{"rotation_deg": 5, "targets": ["order"], "parallel_block": false, "inner_norm": true, "widths": [96, 192, 384], "muon_scale": "match_rms_adamw", "nesterov": true, "adamw_lr_other_params": 0.0028, "ema_decay": 0.99, "magnitude_pruning": 0.7, "epochs": 123.2, "lr_schedule": "constant", "warmup_steps": 720, "weight_decay": 0.1}
Rows from block 2 of a small image classifier, named by matrix and row number. Rows with one number belong to one channel. Each number is 128 + 24 x the weight over its row's rms, rounded and kept within 0 to 255. All counts start at 0.
After each channel's rows are labels from the 100 images, of 14848, where the channel reaches its highest value: "responds to" is what is common among them. Only what is clearly more common there than usual is listed. The data: photos of plants and fungi (iNaturalist).
# convs0: expand pointwise conv (model.blocks.2.convs.0.weight, 768x192x1x1), inputs 96-191
# convs2: project pointwise conv (model.blocks.2.convs.2.weight, 192x768x1x1, transposed), outputs 96-191

convs0.144 [128 128 128 128 162  95 128 128  96 128 120 128 141 173 128 114 122 128 139 128 128 137 128 152 128 128 128 128 126 139 128 124 103 128 160 128 128 136 128 128 128 128 128 128 128 128 128 128  74 128 128 128 192 208 174 195 128 140 171 188 133  89 128 214 244 128 128 128 128 110 128 120 128 171 128 128 128 128 128 128 128 128 128 128 128 135 198 128 167 128 125 166 128 128 128  87]
convs2.144 [113 128 128 128  84  99 183 128 128 128 155 128  86 128 128 128 128 128 128 165 187 124  88 129 128 109 128 128 128 128  98 128  76 128 128 109 128 131 128 128 128  76 132 128 128  98  81 144 105 128 130 187 128 128 128 128 121 128 128 128 128 133 128  79  74 142 128 128 128 128 128 128  83 128 128 128 128 128 179 128 128 152 172 153 128 128 128 128 138 172 128  84  91 128 170 216]
responds to: order Caryophyllales

convs0.153 [128 128 128 128 157 128 128 128 128 128 131 128 109 128 128  99 128 128 128 128 128 128 128 128  93 128 128 214 128 128 128 128  69 128 116 128 163 128 128 128  66 128 128 128 172 128 140 128 128 128 149 128  23 128 128 128 128 128 128 128 128 128 128  97 128 128 128 123 128 128 148 204  95 128 128 180 121 128 128  56 128 128 128 128 110 128 128 128 128 128 128 128 128 128 128 128]
convs2.153 [128 128 128 128 128 128 134 128 128 128 128 128 128 128 128 128 160 128 182 128 128 128 128 128 149 128 128 128 128 128 128 128 128 187 128 128  44 128 128 128 128 128 128 149 128  45 128 128 145 128 128 128 128 128 128 145 128 128 128 128  86 128 128 128  93 129 128 128 169 128 128 128 128 128  55 128 128 109 128 103 120 118 128 128 128 128 128  83 128 123  72 128 128 128 145 128]
responds to: order Caryophyllales; family: Cactaceae; class: Liliopsida

convs0.650 [128 128  65 128 128 128  99 128 128 128 160 128 124 128 128 128 128 128 128 128 128 114 128 165 128 128 128 128 128 114 128 128 128 123 128 128 246 128  55 128 128 177 128 128 128 128 126 128 128 146 128 128 128 128 128 128  64 128 128 132 106  65 134  54 128 128 128 128 128 110  79 128 128 128 128 221 128 130 173 128 128 128 165 128 128 128 187 128 128 132 128 128 128 128 128 128]
convs2.650 [118 128 128 121  86 164 128 128 128 161 129 128 128  81 102 108 128 128 128 128 160 124 128  40 128 128 128 156 128  82 128 128 128 138 128 128 128 128 128 128 128 128 213 128 128 128 128 104 128 128 128  79  69 128 105 160 128 128 128 128 128 128 128 128 128 143 128 128 162 180 128 100 128 128 128 128 128 101 205 128 211 128 128 128 127 182 128 128 128 128 158 128 128 128 128 128]
responds to: order Caryophyllales

convs0.271 [128 128 128  85 107 169 128 153  74 128 128 128  69 128 163 128 158 128 128 128 128 156 128 118 159 128 158  95 128 128 154 128 128 128 128 195 128  86 128  63 128 128 174 125 128 128 128 128 128 128 128 101 128 107 128 128 128 128 128 173 128  92 128 146 128 128 129 128 128 128 128 128 128 128 108 128  75 128  98 128 128 126  79 128 106 113 128 106 128 144 128 128 128 128 128 153]
convs2.271 [128  84 219 128 128  51 150 128 128 128 128 128 184  87 128 128 128 128 137 128 128 113 136 160  80 154 128 128 113  72 145 128 128 128 128  79 128 128 115 128 128 128  91 128 128 147 128 161 128 128 128 175 180 128 128 128 128 128 128 128 128 104 128 128 128 128 190 128 110 128 128 125 128 133 145 127 128 128 224 128 128 128 140 128 161 117 128 128 105 101 128 128 128 128  57 128]
responds to: class Liliopsida

convs0.276 [224 104 128 128 216 128 128 128 128 128 128 128 128 128 128 128 128 128 128 128 128 128 128 128 128  99 128 128 128 128 128  81 128 128 128 128 128 128 128 128 128 142 108 128 128 128 128 128 128 128 128 113 128  73 128 128 128 128 128 128 128 128 128 106  40 128 128 153 128 128 128 128 128 128 128 128 128 128 128  93  58 128 128 167 128  70 128 128 128 128 128 137 128 128 128 128]
convs2.276 [128 128 128 128 128 233 128 128 128 128 128 128 128 128 142 128 128 128 128 128 128 128 128 128 128 128 128  77 128 128 128 128 128 128 128 128 128 100 128 128 128 128 128 128 128 128 130 128 128 128 128 255 128 128 216 128 128 128 128 128 128 128 128 106 128 128 181 128 128  53 128 128 128 128 128 167 128  25 128 128 128 128 128 128 128 128 128 128 128 128 128 128 128 128 128 128]
responds to: order Caryophyllales

convs0.518 [128 128 128 167 128 180 128 128 113 128 128 128 128 128 150 128 128  97 128 128 128 118 128 128 128  89 128 128 128 128 128 174 121 128 128 128 128 128 146 128 128  56 128 128 152 128 147 128 128 128 128 128 128 128 128 128 154 128 130 128 128 122 128  71 128 128 128 128 128 161 128 188 128 128 128  97 128 128 128 128 128 128 109 128 128 128 128  82 111 128 128 128 128 128 128 128]
convs2.518 [106 155 128 128 128 128 128 128 128  61 128 128 144  41  95 128 128 128  91 128 128 128 128 128 109 128 128  51 128 117 101 128 128 128 128  39 128 128 128 107 128 128 115 128 128 128  92 128 122 146  84 161 128 128 128 128 130 128 128 128 128 128 128 158 128 128 175 128 128 128 128 128 121 128 106 128 128 128 196 128 128 128 174 105 128 128 132 128  96 128  75 128 128 114  18 157]
responds to: class Liliopsida

convs0.544 [155 128 128 128 128 138 236 128 128 128 128 128 128 128 172 138  96 128 128 186  45 117 155 128 141 128 143 128 128 128 173 128 128 131  84 128 128 132 128 128 128  76 128 128 128 128 128 128 146 150 128 128 128 128 121 128 127 179 128 128 128 141 128 133 103 128 122 128 128 130 128 135 110 113 128 166 132  69 128 128 128 171 128 152 142 128 128 127 128 128 103 128 166 128  93  44]
convs2.544 [128 128 128 128  90 128 128 159  97 128 128 128  73 128 128 128 128 128 128  95 118 140 128 128 128 128  72 128 128 112 128 128 128  64 128 128 128 128 114 128 147 162 128  93 116 139  75 128  80  99 114 117 112 128 153  83 130 136 112 128 128 112  94 116 128 154 182 128 128 148 143 128  99 128 157 128  50 146 145 128 190 128  75 128 128  77 113 128 128 128 128 128 128 128 128 128]
responds to: class Liliopsida