{"cutout": 0.4, "arch": "coatnet", "norm": "rmsnorm", "inner_norm": true, "experts_per_token": 2, "orthogonalizer": "newton_schulz_5"}
Rows from block 4 of a small image classifier, named by matrix and row number. Rows with one number belong to one channel. Each number is 128 + 24 x the weight over its row's rms, rounded and kept within 0 to 255. All counts start at 0. After the name is the row's rms in percent of the matrix's.
After each channel's rows are labels from the 100 images, of 14848, where the channel reaches its highest value: "strongest on" is what is common among them; "place" is the part of the image that holds the peak. Only what is clearly more common there than usual is listed. The data: photos of plants and fungi (iNaturalist).
# convs0: expand pointwise conv (model.blocks.4.convs.0.weight, 768x192x1x1), inputs 96-191
# convs2: project pointwise conv (model.blocks.4.convs.2.weight, 192x768x1x1, transposed), outputs 96-191

convs0.42 176 [128 128 159 128 128 149 128 139 157  77 128 202 128 128 128 128 119 128 128 128 149 128 104 128 128 128  56 128 128  93  95 128 193 128 128 128 124 108 128 128 131 128 128  98 122 100 128 128 118 101 110 128 120 136 113 166 127 174 107  71 153 161 189 128 128 128 128  92 128 107 109 128 128 128 128 128 128 128 128 188 182 128 128 128 128 128 100 128 128 128 128 128 128 128  59 128]
convs2.42 136 [128 128  95  92 115 184 119 150 128  53 128 156 128 127 128 128 170 128 128 149 144 104  79 128 119 128 110 128 128  63 128 128 188 128 128 147  84 128 128 128 128 128  68 157  74 128 128 176 150 128 128 128 144 128 128 128 128 128 128 106 183 128 174 113 135 163 128 128 128 102 128 126  52 128  99 108 128 128 178 128 169 128 128  83 128 128 128 132 140 128 128 134 153 123  78 166]
strongest on: class Liliopsida; order Asparagales
place: top centre; centre

convs0.488 114 [128 128 128 128 128 128  84 128 128 128 128 128 106 128 128 128 178 128 128 128 181 128 128 128 128 109 128 162 128 128  54 128 106 128 128 183 128 152 128  89 128 111 128  77 127 128 128 128  56 138 128 128 128 128 101 128 128 205 128 128  87 128 128 128 128 202 128  74  88 128 145 186 128 128 128 128 128 128 128 128 120 183 128 128 128 149 140 128 128 128  72  59 128 128 128 128]
convs2.488 109 [ 89 192 168 128 128 141 128 112 128 128 128 150 118 128 128 128 128 128 118 128 128 128 128 128 128 128 128 128  87 151 128 128 128 176 128 128 128 128 128 142  70 128 128 128 140 128 100 128 128 128 128 128 108 128  74 136 128 128 128 128 128 128 142 128 128 152 128 158 135 128 128 128 149 128 128 128 128 128 132 105 128 164 128 128 128 195  68 128 104 128 128 128 128 198  61 128]
strongest on: class Liliopsida
place: bottom centre; centre

convs0.643 118 [128 128 128 128 112  74 146 128 128 139 137 104 128 131  68 127 128 128 107 128  81 128 164 117 128 128 128 128 128 128 128 128 128 185 131 132 128 128 141 110 105 128 128 128 128  40 152 128 157 128 128 128 136 128 128 128 128 128  76 150 139 128 128  45 128  96 128 128 128 106  59 128 144  71 128 128 128 128 128 128 128 128 128 128 115 128 128 128 116 128 128 127 101 162 128 128]
convs2.643 145 [ 72 106 128 128 128  66  99 128 128 128 128 128 128 128 128 128 109 128 128 147 128 154  80 128 128 128 128 126 169 169 155 128 114 128 107 128 128 128 128  86 200 128 192 128 128 121 128 128 128 128 128 123 128 128 128 113 162 128 128  89  60 128 159  92 128 128 128 128 128 117 128 148 145 128 128 156 128 126 128 128 155 128 133 107 128 128 128 183 190 128 128 128 128 128 128 128]
strongest on: order Caryophyllales
place: bottom centre

convs0.241 124 [108 128 128 128 128 128 128 128 119 128 149  76 128 128 128 128 128 148 128 211 128 128  67 128 128 128 128 128 128 105 128 128 128 116 128 128 134 128 128 128 157 128 128 128 128 114 128 128 217 130 140 128 128 128 128 114 132 128 128  74 122  92 128 128 128  72  97 128 128 168 157 128  72  45 155 128 101 128 173 128 128 128 128  94 128 128 128 128 128 128 128 128 128 128  70 136]
convs2.241 107 [128  93 128 144  90 159 163 128 128 128 128 128 128 111 128 128 171 156  98 177  80 128 128  94  75 128 128 128 128 128 128 187 194 128 128 128 128 128 151 156 128  52 128 128 128 128 128 128 151 128 128  97 128 168 128 128 128 128 128 128 128 128 128 128 128 128 182 156 128 128 147 128 128 171 128 128  81 128 128 128 144 128 128 128 128 128 128 129 128 128 126  54 128 191 128 128]
strongest on: class Liliopsida
place: centre

convs0.439 057 [128 128 128 137 128 128 128 128 128 128 128  34 128 128 133 128 128 128 128 128 128 128 128 128 128 128 153 128 128 128 128 128 128 128 128 128 128 115 128 128 128 128 128 128 128 128 128 131 105 128 128 128 128 128 128 128 128 101 128 228 128 128 128  25 128 128 188 200 128 128  77 128 128 128 128 128 128 128 128  39 111 114 128 128 128 150 128 128 128 128 128 128 128 128 128 128]
convs2.439 049 [128  70 128 106 128 128 128  69 128 128 100 128 128 128 128 128 128 128 128  98 128 128 128 128 128 128 128 128  70 128 128 128 128 128 128 128 128 241 128 128 128 128 201 128 128 128 128 128 128 128 128 128 200 128 128 128 128  74 128 128 128 128 128 128 128 128 128 128 128 128 128 128 128 128 128 128 128 128 128 128 128 128 128 128 128 128 128 128 128 128 128 128 128 128 128 128]
strongest on: class Liliopsida
place: centre

convs0.329 096 [ 67 128  89 128 128 128 105  37 128 128 128 121 120 128 128 128 128 128 128 128 132 128 128 128 128 128 128 128 128 128 128 128 128  97 128 128 128  85 128 128 128 128 128 128 128 128 128 128 108 128 128 128 128 128  97 128  71 128 113 128  79  96 128 128 128 128  94 128 128 127 128 128 128 128 128 137  73 133 128 100 128 128 128 128 128  69  97 128 128 128 128 128 128 128 128 128]
convs2.329 107 [119 128 128 207 128 174 128 128 128 128 128 137 128  97 171 181  52 108 128 128 128 108  81 190 128 117 145 130 128 128 128 128 130 134 128 128 128 128 128 128 128 128 173 138 128  95 128 128 141  98 126 128 128 127 128 128 128 125 188 128  99 128 128  64 128 128 124 128 128  93 178 151 128 128 128 206 117 140 128 128 128 128 128 128  84 128  86 128 128 157 128 128 128 128 128 137]
strongest on: order Lamiales
place: centre

convs0.414 138 [113 160 211 128 128 128 128 156  97 128  86 174 122  63 128 128 128 128 128 128 128 174 162 128 128 128 128 128 132 117 104 128 128 154 128  78 128 128 128 128 129 128 128 118 152 128 128 128  96 190 128 128 128  78 124 171 128 128 128 128 128 128 128 128  77 128  92 114 128 194 128 128  94 128 128 128 128 128 128 191  93 117 164 128 128 128  55 219 163 128 128 103 128 128 128  94]
convs2.414 106 [128 128 128 128 128 128  79 128 128 128 128 184 203  66 138 128 128 137 128 149 128 196 128 128 128  69 128 128 128  96  76 128 128 194 128 128 128 128 128 128 128 128 128 121 128 128 128 183 128 180 128 128 195 128 128 128 128 189 111 128 128 128 128 128 128 140 128 128 128 128 128 128 128 128 128 128 128 128 128 128 128 128 128 128 107 128  37 142 128 139 128 128 185 128 128 128]
strongest on: class Liliopsida
place: centre

convs0.606 104 [128 128 128 128 128 174 136  70 108 128 128 128 128 128 128 128 124 128 128 155 128 128 128 128 128 162 128 128 128  87 128 128 125 130 136 128 128 128  97 200 128 128 128 128 128 128 128 128 128 183 128 186 128 128 128 128 104 128 128 111 163 128 123 128 128 128 128 163 128 128 128 205 117 206 128 104 128 201 128 128 146 200 101 128 194 171 204 131 128 128 128 128 128 193 128 128]
convs2.606 109 [ 80 128 128 128 169 115 166 128 155 220 128 165 128 128 140 128 128 128 128  43 128 128 180  96 128 128 128 128 128 144 128 128 128 128 128 183 128 147 144 103 128 128 126 128 128 128 128 128 128 128 128 158 128  70 177 128 125 128  55  97 200 163 128 128 166 128 128 128 157 128 128 128 128 128  98 128  84 128  93  15 194 152 128 128 128 197 128 155 128 128 108  95 128 128 118 128]
strongest on: order Asterales; family: Asteraceae
place: centre

convs0.513 102 [128 128 128 128 128  92 128 128 226 128 128 194 128 128 135 128 128 128 128 128 128 128 128 128 128 128  52 128  75  82 210 128 121 128 128 128 128 111 128 152 128 128 149 152 210 106 117 121 150 128 128 128 128 128 128 128 128 128 128 128 128 126 128 128 128 128 128 128 115 128  65 128 128 128 128  63 158 128 128 128 128 189 128 128 128 110 128 128 128 128 128 136 128 183 128 118]
convs2.513 129 [183 128 149 128 128 128 128 128 106  80 128 128 140 128 111 128 128 101 128 128 128 101 128 128 128 114  67 128 128 128 205 128 161  78 128 136 128 173 128 161 128 128 128 156 128 128  95 128 145 128 128 110  94  34 128 140 128 128 128 128  86 128 128 108 128 132 153  42  83 128 128 128 128 169 128 128 109 128 110 128 138 128  96 128 165 106  63 128 128  98 128 128 128 128 128  92]
strongest on: order Caryophyllales; family: Cactaceae
place: top centre

convs0.694 046 [128 128 128 128 128 128 128 122 128 150 128 128 132 187 128 128 128 128 128 208 128 128 128 128 128 128 128 130 128 128 130 128 128 169 128 171 128 128 128 128 128 128 128 128 128 128 128 198 128 168 128 128 158 128 128 128 128 128 128 128 128 128 128 128  73 160  92 128 128 166 128 128 128  61 146 128 128 128 128  97 128 128 128 128 128 128 128 128 128  66 128 128 128 128 128 128]
convs2.694 027 [128 128 128 128 128 128 128 128 128 128 128 128 128 128 128 128 128 128 128 128 128 128 128 128 128 128 128 128 128 132 128 128 128 128 128 128 128 128 128 128 128 128 128 128 128 133 128 128 128 128 128 128 116 128 128 128 128 128 166 128 128 128 128 139 128 128   0 128 128 128 128 105 128 128 128 128 128 128 128 128 128 128 128 128 128 128 128 128 128  18 128 128 128 128 128 128]
strongest on: class Liliopsida
place: top centre

convs0.616 111 [128 128 128 195 128 128 176 128 128 128 128 146 128  96 128 126 128 128 128 128 128 159 128 128  82 128 128 128  59 145 128 130  77  41 128 127 152 128 196 128 128 128 128 128 138 184 128 128 128  82 159 128 128 128 116 100  98 128 128 128 128 128 128 138 201 128 128 128 128 128  96 128 113 160 128 128 192 128 128 112 128 128 128 128 128  72 128 128 149 158 128 180 112 128 128 128]
convs2.616 106 [128 128 128 128 160 128 128 128 128 179 128  41 128 128 127 128 128 128 155 128  77 179  48  79 128 128 128 133 128 128 128 128 151 204 128 128 127 128 128 128 128 128 128 128  94 216 128 128 115  74 128 128 128 227 128 128 128 128 110  78 146 128  95 175 128 105 101 156 128 128 134 128 128 128 128 128 128 128 144 132 128 127 128  88 128  99 128 128 109 155 123 128 128 128 128 128]
strongest on: order Asterales; family: Asteraceae
place: bottom centre

convs0.375 126 [165 127 128 128  80 128 183 128 128 128  84 128 128 128 128 128 128 128 100 176  88 128 139 128  44 128 128 142 128 128 128 128 159 128 128  30  98 114 128 128 128 103  83 126 128 128 128 128 128 128 128 149 128 128 128  75 163 128 128 128 143 128 101 128 128 128 128  86 106 128 132  53 121 128 193 144 113 196 128 128 128 128 128 107 153 137 128 128 140 128 128 128 128 128 128 128]
convs2.375 118 [136 128 128 128 128 119 128 128 128 128 128 120 128 122 124 169 128 125 145 214 128 110 128 154  78 128 128 128 142 128 128 135  80  95 128 116 124 117  82 162  98 128 157 128 128 128 128 128 161 128 128 128 128 151 134 128 128 128 128 128 128 128 128 128 128 128 110 128 128 149 128 134 128 128 128 123 128 128 205 128 165 201 132 128 228 128 128 172 204 128 128  91 128 128 128 128]
strongest on: class Liliopsida
place: top centre

convs0.97 114 [128 128 118 128  87 128 128 112  18 128 128 128 128 156  64  83 143 128 128 128 128 109 128 128 128 129 128 192 128 102 128 196 128 128 111 128 128 128 128 128 128 128 164 124 163 157 128 128 128 128 128 175  82 128 128  62 128 128  91 140 128 128 125 128 128 106 128 128 128 128  76 128 128 140 173 128 128 128 128 128 128 128 128 128 128 132  94 128 128 128  98 128 128 125 128 128]
convs2.97 103 [128 128 128  77 128  84 128 128 128 128 128 128 115 124 128 128 128 170 133  66 112 139 128 128 167 185 128 100 128 139 128 128 128 128 128 177 128 128 173 128 128 128 128 171 128 128 128 128 128  94  88 128 129 128  24 128  62 128  62 128  98 128 128  63 128  90 128 128 128 128 148 128 128 115 128 128  72 128 128 128 128 128 128 128 128 128 128 128 128 128  74 176 128 128 183 151]
strongest on: order Lamiales
place: centre

convs0.103 099 [128 128 128 128 207 128 128  90 128 128 128 128 128 128 128  91 128 128 128 128 178 153 128 128 128 128 128 128 128  69 128 162 128 127 128 128  68 128 104  21 140  63 128 128 157 128 128 229 128 128 128 128 128 128 128  59 175 128 128 128 128 128 128 128 128 128  79 128 128 128 128 128 128 115 128 128 128 162 133 128 128  89 128 128 128 128 128 128 154 128 153 128 128 182 128 128]
convs2.103 095 [ 88 128 103 128 160 128 128 128 128 128 128 135 136  51 128 128 164 128  58 119 128 128 128 128 128 128 128 128 128 128 128 128 128 128 128 128  83 128 128 103 103 128 162 128 128 128 128 183 128 128 128 158 128  47 150  45 164 128 128 184 128 128 128 128 130 128  63 128 114 105 128 128 128 128 128 125 128 171 128 128 106 103 135 122 108 128 131 128 128 128 128 153 226 128 200 128]
strongest on: order Lamiales
place: centre