python train.py --dataset="photos of plants and fungi (iNaturalist)" --image_size=96 --crop_scale_min=0.7 --rotation_deg=5 --targets=["order"] --inner_norm=true --moe_every=1 --experts_per_token=2 --widths=[96, 192, 384] --head_dropout=0.1 --lr=0.0015 --adamw_lr_other_params=0.0028 --epochs=123.2
Rows from block 6 of a small image classifier, named by matrix and row number. Rows with one number within an expert belong to one neuron, the router's apart. Each number is 200 + 20 x the weight over its row's rms, rounded and kept within 0 to 999. All counts start at 0.
Before each expert's rows are labels from the 100 images, of 14848, where the router gives the expert most weight on average: "place" is the part of the image that holds the peak. Only what is clearly more common there than usual is listed. The data: photos of plants and fungi (iNaturalist). In brackets: how many of the 100, against the usual share in percent.
# router: router (model.blocks.6.mlp.router.weight, 4x384, trained with AdamW), inputs 0-191
# up: expert up (model.blocks.6.mlp.up, 4x192x384), inputs 0-191
# down: expert down (model.blocks.6.mlp.down, 4x384x192, transposed), outputs 0-191

# expert 3
place: top centre (52 vs 12.5)
router.3,204,227,182,195,222,180,213,223,225,193,209,189,196,163,220,183,180,204,222,188,199,194,192,237,181,199,166,199,180,223,205,151,218,191,203,226,195,197,200,184,234,193,181,205,230,198,224,154,178,221,237,220,201,202,200,208,197,198,208,195,186,206,198,234,170,200,206,222,163,215,187,232,208,222,178,241,196,233,201,189,230,185,193,224,231,211,232,182,205,223,217,190,213,199,221,154,206,177,213,212,212,228,231,167,189,214,167,237,214,191,179,185,230,165,228,192,166,200,219,199,202,223,210,209,186,182,202,204,242,215,203,186,206,209,190,201,195,185,177,202,172,191,194,165,218,191,197,174,211,209,171,202,186,181,245,217,198,180,196,161,189,196,205,201,210,189,210,209,200,203,184,190,235,197,184,196,190,220,182,221,198,186,192,188,181,179,177,232,224,221,180,241
up.2,189,200,213,200,191,200,200,197,183,200,200,200,200,200,200,179,200,200,200,200,200,200,200,148,147,264,197,200,200,200,200,197,189,200,200,196,200,200,248,200,242,250,174,217,200,188,200,155,200,200,200,200,250,148,149,218,303,200,200,205,200,200,200,200,267,247,200,200,200,267,200,200,245,200,200,200,200,198,200,200,200,200,200,201,200,209,200,200,200,237,200,200,200,200,200,200,212,200,200,194,200,185,200,200,200,171,245,211,245,200,200,200,200,200,200,200,200,166,200,200,200,258,200,200,200,200,224,200,200,200,200,200,200,200,200,188,200,236,200,200,161,282,195,196,200,200,200,200,200,200,200,200,194,200,228,194,200,200,200,200,200,228,200,200,226,184,158,156,200,200,199,200,200,194,169,200,200,200,200,200,200,200,200,200,200,200,232,200,200,200,200,200
down.2,200,200,190,202,226,200,156,200,200,162,221,230,200,226,224,200,200,200,200,200,157,200,200,200,200,194,200,200,229,200,200,200,200,200,163,200,188,199,154,200,200,200,170,200,200,200,261,200,200,200,200,200,200,200,200,200,213,200,200,213,200,200,203,200,200,200,200,200,200,211,200,200,214,200,200,136,200,200,200,184,200,200,265,200,200,200,231,200,200,200,200,235,200,221,200,207,200,190,200,242,200,200,200,200,200,200,200,200,200,200,200,200,160,147,200,302,200,200,200,200,200,200,200,200,143,177,169,200,155,200,152,200,200,200,200,200,200,200,142,200,200,200,200,200,211,200,200,200,254,200,157,200,200,200,200,200,200,164,200,200,231,200,200,200,166,200,200,200,200,200,200,200,200,200,200,200,200,206,200,200,200,221,200,200,200,200,200,200,200,200,200,194

# expert 0
place: centre (70 vs 25)
router.0,232,203,184,189,204,193,220,186,232,199,179,194,183,189,197,224,182,213,164,202,191,216,179,190,224,205,213,215,204,180,189,227,231,247,201,188,215,160,178,242,185,188,221,190,198,234,189,194,212,185,190,188,185,249,194,202,144,223,191,185,226,199,185,200,180,197,168,198,192,185,199,165,173,219,179,186,194,207,225,207,172,224,198,157,174,204,173,214,207,171,178,206,208,161,198,197,180,160,191,159,183,204,190,182,217,231,184,207,187,185,232,224,214,224,195,213,235,200,189,264,208,191,173,176,198,222,204,218,179,193,234,214,194,171,208,203,185,199,226,209,229,167,229,211,174,205,235,201,192,202,223,183,219,204,165,172,195,217,200,203,208,181,242,176,200,218,179,217,165,254,219,194,188,204,188,226,248,200,197,171,215,218,196,232,176,232,225,186,197,222,187,196
up.2,200,200,200,258,200,200,191,200,200,214,200,200,200,220,200,200,192,248,200,200,200,162,200,159,152,200,200,172,200,200,220,200,200,200,200,200,198,234,200,165,200,224,176,200,200,188,200,200,200,200,160,200,200,249,137,200,200,200,200,188,200,200,200,196,200,200,200,200,200,200,200,200,261,200,193,200,174,243,200,200,200,216,128,200,200,226,200,200,146,200,200,200,200,244,200,200,155,170,200,200,200,200,146,171,200,200,208,200,200,200,200,184,211,200,200,248,133,200,200,129,200,200,200,200,200,200,200,200,200,200,180,165,198,200,220,200,213,170,200,172,200,182,200,200,200,224,200,173,200,200,164,200,200,200,242,200,200,200,200,200,231,215,160,187,218,200,200,245,276,200,200,248,200,214,220,200,200,163,223,200,200,240,200,200,194,200,200,184,200,200,200,200
down.2,200,245,200,200,263,244,200,172,200,200,200,200,200,200,200,207,200,200,200,200,200,176,200,215,200,160,200,200,200,200,239,200,200,176,200,209,244,166,200,200,200,215,200,171,204,195,200,200,200,234,200,200,155,200,200,200,233,200,200,153,200,200,200,200,200,200,164,200,200,200,200,200,200,200,184,200,200,200,200,200,200,200,200,265,266,200,200,151,195,200,200,206,199,169,200,200,159,222,200,200,200,140,236,200,200,200,200,200,200,200,200,200,200,129,209,199,240,201,200,200,164,273,141,200,200,200,215,218,200,200,200,212,190,191,199,200,200,200,200,223,200,200,200,200,175,200,200,200,200,185,200,249,200,234,200,200,200,200,200,200,200,207,218,178,200,200,200,188,237,200,214,200,200,200,200,200,185,200,200,200,200,200,200,173,200,200,200,200,182,200,200,200

# expert 2
place: middle left (44 vs 12.5)
router.2,214,163,231,197,221,196,164,192,162,215,189,187,219,238,193,182,181,171,225,183,203,173,196,184,224,197,193,231,206,183,226,188,193,188,201,208,205,250,240,220,185,215,172,224,202,200,200,255,212,187,203,200,230,136,213,199,220,177,237,229,157,204,194,188,200,181,192,204,184,209,202,164,208,220,167,217,194,186,189,229,200,202,185,207,184,180,200,178,184,218,202,178,190,237,230,246,182,196,213,209,199,184,200,212,188,187,232,212,209,221,182,203,203,201,206,187,184,188,230,182,159,215,204,201,194,227,186,176,204,212,207,201,198,237,210,199,177,210,183,196,176,241,182,213,193,237,208,233,207,167,200,211,178,213,201,243,185,191,192,184,209,203,173,197,202,214,237,167,235,149,203,227,200,204,183,193,181,207,203,197,204,224,193,185,199,191,188,204,174,167,174,177
up.0,244,200,200,239,200,200,172,200,195,200,222,258,213,200,200,200,200,200,200,200,200,200,200,150,200,200,200,200,200,200,200,170,200,200,221,200,206,200,233,200,200,200,200,200,200,200,200,200,200,200,200,200,210,200,200,241,200,265,200,200,200,200,200,139,200,200,200,200,200,200,200,200,200,200,200,200,200,200,200,200,170,200,200,172,200,179,200,200,200,200,257,178,243,179,200,170,260,200,200,187,200,200,200,200,200,200,192,218,165,200,267,130,200,200,200,200,200,200,236,200,215,200,200,200,200,200,200,212,200,190,200,242,213,200,234,200,262,200,200,200,244,200,173,200,312,200,200,200,200,211,200,200,200,200,161,246,200,226,200,200,147,200,200,200,200,200,190,200,200,200,200,200,223,200,200,200,200,200,200,200,200,208,200,200,177,200,254,200,200,200,200,200
down.0,200,200,200,200,188,200,200,200,200,196,235,200,200,200,200,200,158,200,200,200,200,227,200,152,139,245,151,200,200,200,200,147,152,200,152,177,200,200,200,200,200,200,245,200,228,200,200,200,200,200,185,200,200,115,180,200,200,200,255,189,200,200,200,200,200,230,200,200,200,200,200,200,200,141,167,200,200,227,153,200,200,200,200,200,200,200,200,223,186,200,200,172,219,200,200,230,166,200,207,200,200,200,200,200,200,200,200,200,250,200,200,226,163,200,258,174,200,200,200,200,218,153,200,200,178,231,200,284,200,200,200,200,253,200,200,200,175,200,245,200,200,200,200,200,200,200,200,162,192,200,200,200,178,200,163,200,200,192,200,164,200,200,226,208,200,181,200,200,200,200,200,200,200,200,200,200,182,147,200,207,160,145,200,200,262,194,200,200,200,200,242,200

# expert 1
place: top centre (40 vs 12.5); top left (25 vs 6.2)
router.1,188,212,208,199,154,211,207,212,187,192,223,202,197,193,204,217,241,225,191,216,203,230,207,191,170,189,221,160,220,204,198,214,188,183,206,198,188,188,178,182,187,170,208,192,163,181,197,201,205,211,188,188,195,210,194,217,232,199,169,163,194,184,221,206,232,229,226,189,244,208,213,228,194,176,247,183,210,184,181,185,183,189,215,191,207,204,203,209,208,196,222,240,197,217,178,209,236,253,190,218,211,187,192,222,227,187,201,171,197,212,196,195,167,205,175,194,224,212,161,160,220,175,215,201,238,157,209,209,192,196,170,190,208,194,188,203,226,193,224,208,231,195,197,203,208,173,162,203,188,209,198,214,220,200,195,168,202,208,200,239,193,221,183,235,207,173,170,224,186,203,194,197,174,183,234,197,190,190,211,206,174,199,211,195,236,201,222,189,217,210,235,205
up.2,189,200,200,200,212,220,200,200,243,197,259,200,200,200,200,201,200,200,285,162,135,200,200,200,200,221,214,200,200,226,200,179,200,189,200,200,200,200,148,200,200,200,200,188,200,200,136,191,200,158,200,265,200,173,200,200,200,200,200,200,200,200,200,224,200,200,200,200,191,200,200,200,200,224,200,200,156,200,200,200,200,188,200,200,225,200,200,200,200,200,200,200,200,200,149,200,200,201,183,200,200,201,194,200,200,200,200,200,200,200,140,200,200,200,195,157,200,200,202,177,167,200,200,200,200,200,200,200,125,200,200,213,219,178,200,247,200,228,202,200,200,199,200,200,168,200,200,200,189,215,200,200,200,200,178,200,199,200,200,196,200,200,200,227,208,255,254,200,200,200,200,200,214,232,200,200,200,162,200,218,200,188,200,200,200,200,129,200,200,198,197,200
down.2,200,200,200,136,200,200,200,140,200,200,271,178,200,200,200,166,200,200,200,200,200,200,200,200,217,158,193,173,200,214,200,200,200,200,200,200,193,200,156,200,200,200,200,200,239,200,200,200,204,200,200,245,200,206,200,200,200,200,200,200,200,200,200,135,200,200,200,200,227,212,200,200,159,200,200,200,218,200,208,148,200,200,188,215,200,196,216,196,200,200,219,200,200,200,200,200,200,200,221,200,200,200,200,200,200,200,212,200,200,175,200,191,200,200,200,287,200,200,200,186,239,200,200,252,200,178,200,200,200,200,222,200,197,200,200,254,200,200,200,200,200,200,197,200,200,228,200,180,200,200,200,200,211,200,200,157,200,200,200,215,253,200,200,200,200,200,200,200,200,200,200,198,200,200,200,200,200,200,200,200,200,200,200,225,200,200,200,200,200,177,241,215